Weights of a small audio captioner: decoder layers 8, muon at rate 0.018.
Rows from block 4 of the text decoder of a small audio captioner, named by matrix and row number. Rows with one number belong to one neuron. Each number is 500 + 50 x the weight over its row's rms, rounded and kept within 0 to 999. All counts start at 0. Numbers have three digits each.
After each neuron's rows are labels from the 100 texts, of 14976, where the neuron reaches its highest value: "tokens" is the input token at the peak. Only what is clearly more common there than usual is listed. The data: synthesized solo parts of chorales (CocoChorales).
# fc1: MLP up (decoder.blocks.4.mlp.fc1.weight, 512x128), inputs 0-63
# fc2: MLP down (decoder.blocks.4.mlp.fc2.weight, 128x512, transposed), outputs 0-63

fc1.208:525444503542483485394508552437492496514449531494496476532584510530569526492518494530464507539452591547475495428517596527447550571565479565462481441508454530527424444519542523466544458405511587
fc2.208:470507452516489531521429524475501502419464472501526451599452455475532568433583523522489454478489442462536434483454450478515398461464500420513486516472554616530558520571518445566420506590518476
tokens: "a3"; "3"; "5"; "a4"

fc1.345:524493515510527448613486433438473524516543474496454525485481496517593430478470521512555407564434491488479503573408501470537474455509491546491451618434457477568436474572415533524513436560536509
fc2.345:548463467425470407419454555403541507487582526447578483531423426535504537449532555457473566478474472456457523449510520489526490499467567460479582494394465456480542521523541472503462396562524543
tokens: "3"

fc1.2:517577422516493482546565509490472486550489444526515490510532426428490518601439516578485485549542497528503405461558472462526553548574559464567504378408502633576450528507457507496484509502554437
fc2.2:583482591487542436483485461532515511556467428557462426484483447526477555448546521446548529479503449619458495570553503481509566455437496542554484518459513434525558505540500390532557478438490475
tokens: ":"; "5"

fc1.429:515478429520390534509518447394475499479602549501564468519458470502673530503488478476435552419437383539568460586445548477537547424547474556497533465500602507454531475513482552511461518487503528
fc2.429:505496443494504558535372563499386540525506589536406517481536567463428488577561464557564421585503613472450474465525533640508525582481470545448481520568534556542570484492479436471576500485479561
tokens: "<end>"

fc1.239:514493496494501385475440467450504498536461495508531404399569467476548512484447503437394580465484444558555528566437505501554496470458464584518558538598459436500455502543529490475540534579462531
fc2.239:393576450457524572498400511567485410480584551456447460560537382482535422451501536510432406497381548517498488501495470514557471507474496477587498505606564591523488508517483487391523424457573493
tokens: "f5"

fc1.44:570403488585413402492456474411464359493549519493496533601407480503471540371578487514453588493450598496466507498537497519518499485585606454526541400550485469535432533491446552514435573514533481
fc2.44:461484577511410531492447466426497507553476513502510494486502554540562503442477558549474395572543599477548590523485467471527436512539523503570636442479501504491481467574581491610471538513449493
tokens: "3"; "2"

fc1.16:554478486429519550512554420519477573442595473561502406500560450403544509519568482438490483501568504534514448465509496517440588493449589472494486540496563516516478515514490418598492540548558454
fc2.16:497510562542425485452390562507494493441479509602563480511428497506479483448467377576601535423457488556473476485531496527519495549544509468488528523445451454542508468483520515572442472437526453
tokens: "f4"

fc1.311:531444568491499497596531479556578571464445567507609544509517502535556401520459492462567403447524551576370500434568435460516587555468549494517544458469475492502490527516510594481522512533442474
fc2.311:582565434417492568486430525636545536492589506424496595473585536477449549459523563538413484488522440566569552521538460475476516469534498489548439478567488398516528464484461521577502511495482511
tokens: "3"; "4"; "e4"; "d4"

fc1.153:449590437460528462537506402545476517429483502508509573422417452439537450542327522529413448498493474560516519493456462509521465537483474500519519464490491510433455512486409491528520545490560555
fc2.153:549462537516441485426481520478505446553569442502530533496437497610426556506489539484464539580479517540464428531495487494529488456521364558522571507544380442452596538478576500550459523547546558
tokens: "<end>"

fc1.94:580407513488414471525427485511570464506486482486397456435610546574351497504506539503544593543418602514497542532532564443536477467642427571533558474465536553470530496457466508536516445478509503
fc2.94:566445504399481448481525436528485548495537576546464507505502436387500404495440465582559518475477545518464544552619549503529576491449574488539456505514442442546468435520450471441566440474608470
tokens: "<end>"; "d4"; "f5"

fc1.188:480441526439548448537496525571408517494563412585451507405536551566453462573481485500488464481459475497483523440422503462430597562488449433505540480496414500509462501507445474437485526482577513
fc2.188:593485430553477518501487525463471510468491548563487411572487451473566501518492467518513523492525539538438473536539543516467447458589507639520464534554577471533501460458595481497517515540474392
tokens: "c5"; "b4"; "e5"

fc1.351:432431547475422603473550512455532396452450447461526413467500503455458512484492515503458472454470453414535497557536377497460461456563608457498551576465489429513459466543468446596503517547511543
fc2.351:508400576476462549458499571359520446552487503441478517506487526455491470554506590482537524552483465566414598445560478557521484580503545509491570533452543484489558415481491401582518519422449519
tokens: "f4"; "d4"; "b3"

fc1.478:558517547452477489509522402420424578616549503520546644483578467451548492559455431527537432437520512519464417493618535484557586472570462429439460466477497454531496544521517465516516508513492544
fc2.478:484512492532459586525486527508501434424501499504523478431560435424581501432455564444445499532477461542494491424567524375379503536542387455619554511535546467566515433471528600511452462487494554
tokens: "a3"; "3"; "e4"

fc1.76:427433426530544494475429548469543577509441465550468465554428609489504523491558457632342517480449546572534490488477497563439510490446532488589508469473489499580433479543515438529524601560482495
fc2.76:502471497545482622456522459540554468432474555412373524511372385498578521426536487498532479517553498564520536478592530437463489551489472584485520556489499533530493450440467485429521503496480523
tokens: "f4"; "f5"; "b3"; "5"

fc1.400:431409399472524582533573587559473395515459556501578416475533495499471462484536503525491530485513547444605423487435517517451424543545632484489453583537461488493533495518457440593562459493471491
fc2.400:571550529549436538527429415431454500500566629463469433491435483458509478479562534505479476480448479468387519517616570520496516548488465566550467534506483434501567530439584440529539487472453572
tokens: "d4"; "4"; ":"; "f4"

fc1.190:525537537478580510507428462421427425516607476441511512569502538519431462520548459501526486497443448448440519663529515447549411487488455520463494574583437490482491551544512532546620538555475547
fc2.190:428563556455549443591538542530461571465552492474461543450552507430458580534422505522564504417428484445505545490489430547395543511564471495487589587458449467485600533503495433504507500495501513
tokens: "4"; "e4"

fc1.253:485517551435495608538464507560475496610506513531522473470622508495532498534598561510568419515420543453468535528540502543472486478625437481431501508431436493467512440515429356457526504484447535
fc2.253:479506525499557518494583460404396535603512563447445592463514448474477541477541461413477467541433560518441525452551503394501563521398536529488530492541528546517529562484570571470474453470519525
tokens: "f5"; "f4"

fc1.57:456552498456527487509544512442506477477549495557483481421528541516526465495386466520420362518524492471518461529400572494457544529451518505523465499528524531586437455422520447530456591540498487
fc2.57:522346487495575558524514514554517466490462443427504477473388504486472503495563514456564596556478398474598472507517520473531506522541474512479550483601370415412558536493520438490503558527471549
tokens: ":"; "a3"

fc1.213:527484461483406446483472555387539528448495486404523441489513437585543521497482564557447484537465518529511504469528627472437498570521566492562486432526442521508511457492501540599569562536510518
fc2.213:422583563536599444454499645495606526490467480529466508468507484520515498498545587516539482575499552408466531461440489425556467485466517537539452597512500397534505506433557525519523415561434525
tokens: "e5"; "e4"

fc1.27:532539473541545515591512447445549565542523473531460546483503526464501588462438480447496463517530465490508519615467566502471467542459446483539597413493474530476468456470440438499432546516470528
fc2.27:430559451465436464503556480482467557492477573508433553557455466456472530451474526592438477505517468465560430417491587568602507521503576486507460533542559465502574532640494488460584507497440567
tokens: "3"

fc1.506:529530477490546483509519484415465417470509533442547506433486484510510571450454535488510455452526425418679496426514453535566402575513517496582577491507485381470564535508441486512526485524453433
fc2.506:492464483565507601454549520623496472597427532372557502545521493500542553497489520503448512486523544541410591450606521492578559559502487491426489495557526498442549556573532586542470487459466480
tokens: "5"; "4"; "f"

fc1.25:465583510492454564461418477480475442542467514498572475446516510527465481592540513421492472494358447504529420417464483530502426464459477501492537570544593489441515483448459479546569460486492511
fc2.25:531525511508505556464500546507549481555547498494486471436385560460474576388501480414440486436576533488490467432591426517451502526449534392536439472473523527476575490491561473533528439545426640
tokens: "5"; "f4"; "f5"

fc1.307:526481521451486379437492429551482443457516446497592500524552508499532552492441453476393441518459481435484448485475532465486442639465467467583466498585524561553494533543511387548488513511515524
fc2.307:468490485541581507524520507435559512569508536551506470428479575433476569483517517560523486500403507440617489483492461471545476449522546456422479510511390477520515513498551502452415465527567368
tokens: "4"

fc1.19:464557529517543588620508577476500512512532541534514503548444430468534501529425455545515437593531506472582523546413559500490674491432433432498428478418492516544537430428464476512456550515472482
fc2.19:493452463547481551463492568521518523502497425488474420567542502547509616474502613602501503477567484446507509492499528504569502549463446503537393420525405537416595483484534464505558444500516527
tokens: "f3"; ":"; "3"

fc1.82:438520461447525524465405534479468492568536526479550530448489497493418479537458463476589594472473468432474438476431475525552423562484551446489501536500518454514541480432390441451527458532497497
fc2.82:487519464537459591523563478526558535499516471441472504465494531469457587472462492593456505436598448573495471390560437527463495477432486481579507579535516491453544517460636590473523448552411576
tokens: "5"; "g5"; "f4"; "f5"

fc1.251:500520501551533447437484449519375463470447514520547493530435505474492494438442511459616378497505423521457484617533530479516511501441493498447484558432469479495538494524440528491566494469475498
fc2.251:482491479482557487437367492526462486523518533500487467469549550495467481568529413551532527546465446493563477508450442416456472539355529497536528487559459507522416550527475464402476558474538573
tokens: "3"; "4"

fc1.383:590373496456491446518430502440531431506473500581410461517572540508471489489458546518508422553530471506501438498554448470501583420448552456506537498522550551556449461445456537607409486511536517
fc2.383:522571573502381565411537474469450497545535594442499532490496494500453524564464475519488484515557462433469571535494595467480481499536605488516582440565446523489491501519512559451567575487416564
tokens: "f5"; "e3"; "f4"; "e4"

fc1.305:548489442475548476610527487453557479499538509468502585375465498503482475476562568523603350537473433444417489485471607479419437553551462480465445550474489481486474478485534574594516454577459521
fc2.305:404500497496486392479455568456532472391539484467439492481522490548603468469500551476494571473562467552420534469507573434575496548514544477443398475410470522476502535496535496508478557497543503
tokens: "e5"; "e4"

fc1.100:587521452379442467538566419454510436424552455426475520479526509478393477541504518437499544495514572484568519596559430483515463540493462474485531491582532478467501511519546569600485409441481544
fc2.100:463539520531493504436546421589522495369472555476382407515455466505495499425506524490545564530498529446510521479433502465445478549494550605577410453513453471444470612502509433546461477546483563
tokens: "<end>"; "c4"; "g3"

fc1.53:463540443519529436541488426535537540562546498408508532565457469413556325470444510543415565475548497527500536444558613482543485611514482519452452436460508489507500544500530452500478508454611547
fc2.53:536476548435492445470596438481459475452611446561418501390424486496479419450492522409567504541507528582513498576449483523536569513498487542466479412423505574433590552494504495459489521512530533
tokens: "g3"; "g4"; "g5"

fc1.81:484577544546479530499545437461499474522507534409554456583513483496496635421480524507595525447416616580471409539589611432512413506475437494486516527488561580502462534444516519496521418451485501
fc2.81:506531512544542480550483646564499538468487445562531560474487487500522527497532479498479519511430462519476402457499441567436508451439459417511574436546396421534519491511555476521515481535562535
tokens: "a3"

fc1.151:510507439459527423585472436633536509562497550577514459539497450441430449555495474453523526542458480491491531518466472511469535476411463560605515449573541495470485452445474423522477455484468464
fc2.151:465526490489486521472425360431597387494578482589471425430517429520554479541509458459520493509542618486621434512496494539435542434475448519503545453510477542501494485557450554467519507497483431
tokens: "f5"

fc1.41:536477539467537466462420515457492499612410610558516546491504471506416495543471521458482486499536488454542478506534533475542574449409530527535474556554446510600558496604534514358504471524491498
fc2.41:509441513568563476481556470560479484424549461421556428490401499520537545450528397452491502454513495383423510533437577523553541533525472544541512447458536389477466480475582578520440400492568529
tokens: "4"; "5"

fc1.308:494517546450544475536565496420508428544516480469492548489540499510548422592462457471471542504564552514504507521536496486576411423467455421445523446577500533397503476567554399499580531486489469
fc2.308:528547504521484493536545471540522536467517397509564461553435457476473456467522514414573555504507505562423446504569504559525519649458499544509537525473514441542533511552478405503531542407505589
tokens: "g3"; "g5"

fc1.391:419453514487446448485457444541567453520476579451543449509556464463560559565528509508522456518498497515436471475488547565488508470537475469599449512581520572432516464534503478419397513492553560
fc2.391:426527564480475492439535573545495429560449451533425519472478539496505516551577575540507440470440467442420450576527486522497475424533531442558558498542486545545515531478513555597484564485500521
tokens: "#"

fc1.64:557476416536564590522543492531475521374475435424483545467558523512509511640411464527487447588486518541482463505483540591578510494507519501564455381472472479484429549464469450471400558458465531
fc2.64:393406511535426607440448507398441545510435520518530548634457531496452537494485513476381473471427520554478549493592465488564490460459462537488507574458476506500550562482525526557530500512490557
tokens: ":"; "3"

fc1.125:438426499530563538595481535544555508512516552435505471526429505633524427442504484533450440502541516513447608447479463486432575522565519489540504547499464576541504473508466499549500423511426498
fc2.125:546531455473500574511484510512502570525449453568558553435512482539476556461543521468511469488577466519521564485570562539511433568484516509505463518569558459451544490484553572478509475427377550
tokens: "e5"; "5"; "c4"; "3"

fc1.189:464448513467502419517585489502513488507447542382490570520474464564456414493456499569548518554462492545414484474590585562532549384561504465578509549524491427649506546569516513517531468524424440
fc2.189:448424536525451471528455522470560548489533509443438553449506494501608421557493523561428471493555484471533461459432558558545517468558561417528369481542558566524423474459561578479458538514404491
tokens: "d4"; "3"

fc1.293:525571496400517495414498485454473503394435555481569411465528604520508448495539537564480527576581484384488532474511409464568545476411473650530539540551544552481553436470493465478485523449525547
fc2.293:579526451478625473525556424496555519575471570426404476456528465456543557575450422482436495483549578585412537470618510454535512599507437437402541509503458530434470516413497536471444449444510509
tokens: "c5"; "4"; "c4"

fc1.326:441487500404526503501519497530412392485489487480466475479422538511393506555542570524515485553484577450528458448504547573447447496558516458479527555486463461499558544505461450575553486533380496
fc2.326:508591503562513512522498485472476497482544537423482556432420512522488483503508486525360494444502514476452463525529548530490489473513532494553449506497586389499669530454427523522480506420490581
tokens: "f4"; "4"

fc1.310:463340501493484463482463497496584481480503491546602499457501539499521441520494517464466387484481478488540582476466585527519460563457499495535455437444495430578590547390445544523485530424427459
fc2.310:440521480469589523405607493528523471465532549501466549410549560510507514499550527391586555571471540474575520562450427575504578437520482450475406462473509549528477482433539468478429564546471533
tokens: "5"; "4"

fc1.406:395471592460536410502442487495500468460506491499523512438557528506589516574469515552554428564523540539508504455513511531430478521616476468599479449563487578494530602534500521430399479460425563
fc2.406:447532598574482508563450345582504498535425571523463505467457538428478514542562575560480485569388465439516553606496500435511513430504539466548570411576537568533472467410474577486391476505537442
tokens: "#"

fc1.35:499543558453489498476511516490477516507540416543418564541491415504448538539489493465428507459516595534512395475498603434345592492457513527521464455500487592518488458578432428534507569524512646
fc2.35:440455478495472580431486547468527518483490462414491417449493485444496585504453489453577392485487444538538574566491494460488564451440538501610628555514473396495536491533614545549461444520433460
tokens: "f3"; "e4"

fc1.242:482542367435534501545477435559554394506451430423546516546516484533426476457464637451524483603469524463538570465494528520553432442468478451552483448484490444521476578574479467526500455518477569
fc2.242:578461455515438462571542534542591439501493463513448434489487526430561474535457398513386517476547556494556545600546463545383495444493564517537519435540466538432495502481589463421487546466472514
tokens: "<end>"

fc1.501:510445423533500484452414518554517415485486477597604523489503481420576453484556528471548476570503400532602625538498451441491534485465629516577518505512493419430476443507430489539454476453426593
fc2.501:565506459433461514489469489507571546447417456472412545542465518546517466569480524454491415538583540532458562575517565466496456450595402410443498529597498472473580538539475529520478446521489487
tokens: "3"; "e3"; "4"; "5"

fc1.256:456635519504557516534499535456473552398463494439572549498444463580520445512532381531491542552520505528469534457533554565442362505484532501420507486480410493444466462544471449513482489487597473
fc2.256:487508513535526414488489542514495555486478484519456437394473467461476481491469540385531373442485498505497509546531467350566565655481531486480641479456508487530517568516526418583504562476453531
tokens: "4"; "c4"

fc1.87:519456503554504519493448525519541481399527627460491530531537439405522531523479552501411545492435518426459415523431535522497489473497438575464491428482556423556477460501489541454414548485441482
fc2.87:566484461496558555610509538599478355502437494576529526542498503508464498568496456509485593563506529559465410402599455462569522541504541472507380451454479518555613570528424495528481478483560515
tokens: "d4"

fc1.508:473467535423432502461546533487499564509534444432555437560463475506614433493451473506447500429487531684483450493474556559561444540502562423513502462522536515608538501537495546463513473515467557
fc2.508:484505491557494596443446374568523528451535494557479522420601519518533554479484468521496489459505449538534519523472571360485483495472503402525425538483541432470428469467435463522496465436582481
tokens: "c5"; "5"; "d5"; "f4"

fc1.479:458481544518449475530456479534446452453493586540588443469552476473439538481579494569550394489543503546436494603471516536436548461594545487540494456562500550447552558489498494489520516482463557
fc2.479:395531545514552459449434465471482416560534546493510511429554555494534493503492405585446487538439487470399499552492467520463486535408528423545608506568586481499503534576479478444492493444523543
tokens: "#"

fc1.500:460542548557562493517511494474482637515551520535400527569468516470495462550516423481521445560520554538593517571571574508509564472467447458511501426532532447532509420518500540498492572447415425
fc2.500:512525552531383509508485516550614617537582424562449566550466597455463526451493484507534549487527482496465497545426473516485562498496450537572423422437506475475552472466448506426539479504522504
tokens: "d3"; "f3"; "3"

fc1.46:475518467411577477522511532509631432554484454445551425543558522493481494446466628461516532529467464488517517524503565483514444463471490489483457558479506545438475508452405590512604535471540502
fc2.46:430474438547559585461558561501477487471531501534413505410454458499532491536495500447566497488540519450515522465504482478530435466518479510530529441578500367464540575487594448459499477505556497
tokens: "c"; "g"; "f"

fc1.102:516505531513472546494536525490484566556558521441561454523519520541535511520429485550508415527524526546554389443539483466521453419553476551483480438496520509474503439529428476538556531398561449
fc2.102:489497453493526443419572562442465554547445537570493483486465452550527494500437547531477557598428474469485568525456448558457521607512572489538508480488469595499467466560489356412453528369448468
tokens: "d3"

fc1.115:433584529514629514540447500446517475466587506455490521563481496453556530482454471483569415466473530439333367529645533567477486451537440474482474577473519467440548467488571558485578413516502449
fc2.115:616541492488456501515501529516518499457493428485569469391451523501470559545469522443608459549437552631581568455563501544499500471486474436544515489463458469563562477516537468506460505601551478
tokens: "a3"

fc1.309:506492580580419550579555529516426535483519550536582565566441481466537488413417428507510438487484521432454495547486450544483627491540561525478455459575559496478522465516449603506549556411534522
fc2.309:539434513518527575542566511412560469508572580527476411401547519493457495521495518513480568548437566504534581444499457524352489499477503438445552488493508476452472584530517400504438446566461555
tokens: "f3"

fc1.466:406497608495464443557481501532431540543592474454514445507383524546468438464365406505537503487457500424499509452510559552421558502472536496459564418436534471492518461479484426462574477495477591
fc2.466:495551452483430539473569398444542541449527431471574498424626503437556550522530494515485491547556510521449508526489455543429532455508543499520454437561563500518452474502578529463461593559486527
tokens: "b3"; "f3"; "b4"; "e4"

fc1.110:516458527489469459512493457491549475553555466409549593530581471556587528552511498510575517533485645440421524373570542590532482504516510519418462508556453496488478436540588546503529398529400426
fc2.110:545492574580552490485580585523510497555572497489514481480463492512531484502538475540542518533535407583519513577462423550419514528460512438530528518570515506450470545490527403526565477530501527
tokens: "g3"; "g5"; "g4"; "b4"

fc1.319:453431584498597468620446479467450518489434552502573479537446548545563511435507518457503510470445494531411462539526459559468428490559551517496532556600530524498578499522460479476511478493459531
fc2.319:478530592650526559456602504557502573491534542462502530493574475482509520503553535458496439536510562445540486481489503478481470467467410526543585452487422504410503518471508465551549525574507385
tokens: "a3"; "g5"; "b2"; "g3"

fc1.167:517473540521493498500441429382547504498591486551507602538471472477416521529433544532513554554539465501443526564567623459512518429455495560487558492489550456519507470413534439479464618437538473
fc2.167:501465477488615532522584583496581482481515474532516403474483482575547521499513367577559461470503518533538470476481515488543529551461491514509469494521515542447542517570552473525555473460458621
tokens: "f3"; "<end>"

fc1.361:555506486503495459487483544583551542483482405518582473405495467595485456480516423420480436497465449525482480577522562571554492402481507523517523475521452543511523388492551405519477512445423521
fc2.361:438453491519467459452503427483402419535487473507508511506492489477592526523452569575484603495483463453443497502442480504538550503480519514495550364452511495496529560549395546423513465470554542
tokens: "4"; "c4"; "3"

fc1.112:579550506492458461437549473533542487498484400419401447530546494510444432500489457529473460484478506487597521563497511522511510450508475417514544509529459457465469547537462484524457486521563478
fc2.112:487495498540456501563436436493508472466605523491400586446506546542506482488496478394495496483521529539461542522569512459425518551468472508579502483511551488418603477467500522419537468552480495
tokens: "c"; "e4"

fc1.9:503561496476544508563583550492538460511524587556410521540542461420494573442471576449495441432485451420445452521553418469465519558493472562472539451477428463539476434572547468578553432464489585
fc2.9:521567539557506494548608494448597496562447518470494483469484455500439523446548533506463484543460449530588607527528409443545432507461535567447591544520586432489539500539542459460522426580527614
tokens: "a3"

fc1.281:587500486587507541494547547477538579505501471483444481471511471462476455470520460633571549552502452449560523491534527477501623544450534496503466517469408558563399370485556429580441508512521522
fc2.281:544484561578444458444475584508605484484527388508463484527529461602522503558528453442537462549528517458513598510504555474500514470520522488570488501552487534385591570504399514542512482592435470
tokens: "f3"; "a4"; "3"; "e5"

fc1.422:465596545516481457531484449541534449459461550531475559533492461524561567442481480511472418473511544487452386521545536536459575484582482476511395426533565538485515491496405456526532380498511460
fc2.422:567565466454507550576509551437551515364513586396546485481524494566478536472497567534464593582460519587472531513566528487568529490545462448477566522461402456553519420492531534455478490549531459
tokens: "a3"

fc1.492:419481507494612509574514484448485507465577617515457538531485455517534509555531523564563541520565527533474599459530500487498467452426526525436425446435418494525439471475560540529450554449426390
fc2.492:501471493584459516512410481502462495519520498554586534587497466498513522498505493494603579648487450484501519498560449403446439543582506486535538542546550504584588495512550539456449510477485462
tokens: "3"; "c4"

fc1.312:363469441495511541471619513501558500544516593476437559455476512439509450478407522542391510509417544586516516514495453447496517608502530493396467515477462447548474523486485484490466536476552515
fc2.312:575478568492421505468558471474427470464411504520454525444512494540476487488501458377521414497454487570579515466480465595555520468506518535428475419448472588435532488502518497497508461446559533
tokens: "g3"; "g5"

fc1.457:532538451478491443519562447444499499432584533578493476489399516482582521426543478541437431498414509461548475433468487468559497610509482517557486419567462443629519599463398480494461549498538478
fc2.457:512499567515414454480473465444498515528522506563549566425569590516597536443468582491508624489527471493523569516474473559495505522498560405515499490600499505323584520431574536492521508420411526
tokens: "<end>"; "e5"; "f5"; "c5"

fc1.298:434465499466538492471579466525469441449474555479499499556572519554486491538355515427431501527475504458515443524581459473511420499495474503502531527487518574451505454646483530430490442514518588
fc2.298:466482426517548554513612528529536468478476522477505512513476463519480448549645456479532517501533532615549533455427568501454480435451450517530425589482486482573459497467538487531436445558373452
tokens: "d4"; "g3"; "b2"

fc1.365:501415505497428532454494584428508526498556524529503619492559475524391502534563530569493445507544544458525452497511639422525492392526523520450564568545491513504525508510570468492524456512476444
fc2.365:495447482504514527435562505542548486505499530541453574449466423470481389457507458515558521498496522473465462574407511475500471412566547550515554532445435472553476525568541481461474498534577563
tokens: "4"; "b3"

fc1.480:434427464466617505515502461511439399531447443550577397445479490561561443532582520550542517514513609551462446417488527410466472610473496527515486517469515546499420445530544560524446439521453474
fc2.480:498471437488438543539465452573516508529471527470467510473497537471507500510495508524539566568522425421534550479483403499497447551500470469424447552590569487521597549516533565389529446506457500
tokens: "f5"; "3"; "d4"; "f4"

fc1.258:555560582604412476551555559442478511531462577490512464480521494411531507444406526424468531478416446559447464604540462467515401425489507530599530464577530490502480501535459572488620445492454541
fc2.258:510529349571514485559467532510607494553494507424412545567479484509585474464524456411476574527462544444565458425429461547516544543443530504456511536488540529529438470451674530495578433433499445
tokens: "<end>"; "a3"

fc1.18:500384564428480440568577466501590474505535490484466499514597476525519503511495546567515508494505578554458479435571608515510544466525509564506437510543492562571362464534479488458550461495526477
fc2.18:469457534510477523468496518544563550492495483519378609521479495543539461523532545431423442474478509486500424427503457455457446512519483496571468541587550501511489451417576498558409535547360568
tokens: "d4"; "e4"; "3"; "e5"

fc1.446:525424416521459499471562537555469477412516494572526510508452540492533491517518513441569413522508435540536370577529441409484543401525424471547489499521516541538451564536489530472552509457509482
fc2.446:500433516487509488405465502434462491490388585511410497457463504451500492510516390424428463421520549461488538465476454520446423635474571516557505538501537458537549555465568453469525504531471475
tokens: "f3"; "3"; "5"

fc1.160:513501528464526543568494494447466539412489455499557506532528541465524474532387534583522521417436529633498427458494542549533464513517508487498474527477544461487523537508430513461522532438523413
fc2.160:439404616399474470496491390498442502427569511492540510494466558578516460504510443511528466542455579431481441564468522430491504514472384475432511532527485521495528479526519557491456641518569554
tokens: "g3"; "b3"; "g4"

fc1.425:464565506583523383522408486453546499473473529493450542589448458555533512497470525550569522512504499472426444528604552524507470531576468544422496543436485481561546458505420437507512420430406514
fc2.425:514488564547518555542493469501511522456556427509511400467514492534437429606493416484562464457509508501447566525404426440585532512428501502491581476465528597461504492538534519554415515543573489
tokens: "d4"

fc1.65:535551506573425554479453448582506509526548574468571587493605495553437542453454445483551511576465600486451460471543511453517531627471612539487486464571507510530501527451447493479442553507462458
fc2.65:505493504541452471533537513608502399513570488582549457449530469464492442500537515447350441559490476499485431519508445476452545502557487469362588503519532487500484532581472531524488561465544531
tokens: "f4"; "f5"

fc1.487:426464480531506551568411480493549485487509472430478430459494512510513513508462464475503442476492540578505538467417512442555517551555530472574486586495540546536559600503462476487598435493516513
fc2.487:465531465420525483481475515527527521547531431445496542444482531563582497473488521662467507479543544547495389562514467456509506522480478574520643467558453460486466536460588543466482449518507470
tokens: "5"; "<end>"; "a4"

fc1.372:404444484446444513514564471539447548459500542492481552571522550526491478500454571453576472548631517496493450592597470464562521494478556516570502480558458547459578445519558547448458509479438443
fc2.372:545523473497587518457406415493515424538516525524460545551541540495471453484519504494476456543412483504527541475520558539438531497468580505509462524438620401511426499464500488477426412481482559
tokens: "#"; "3"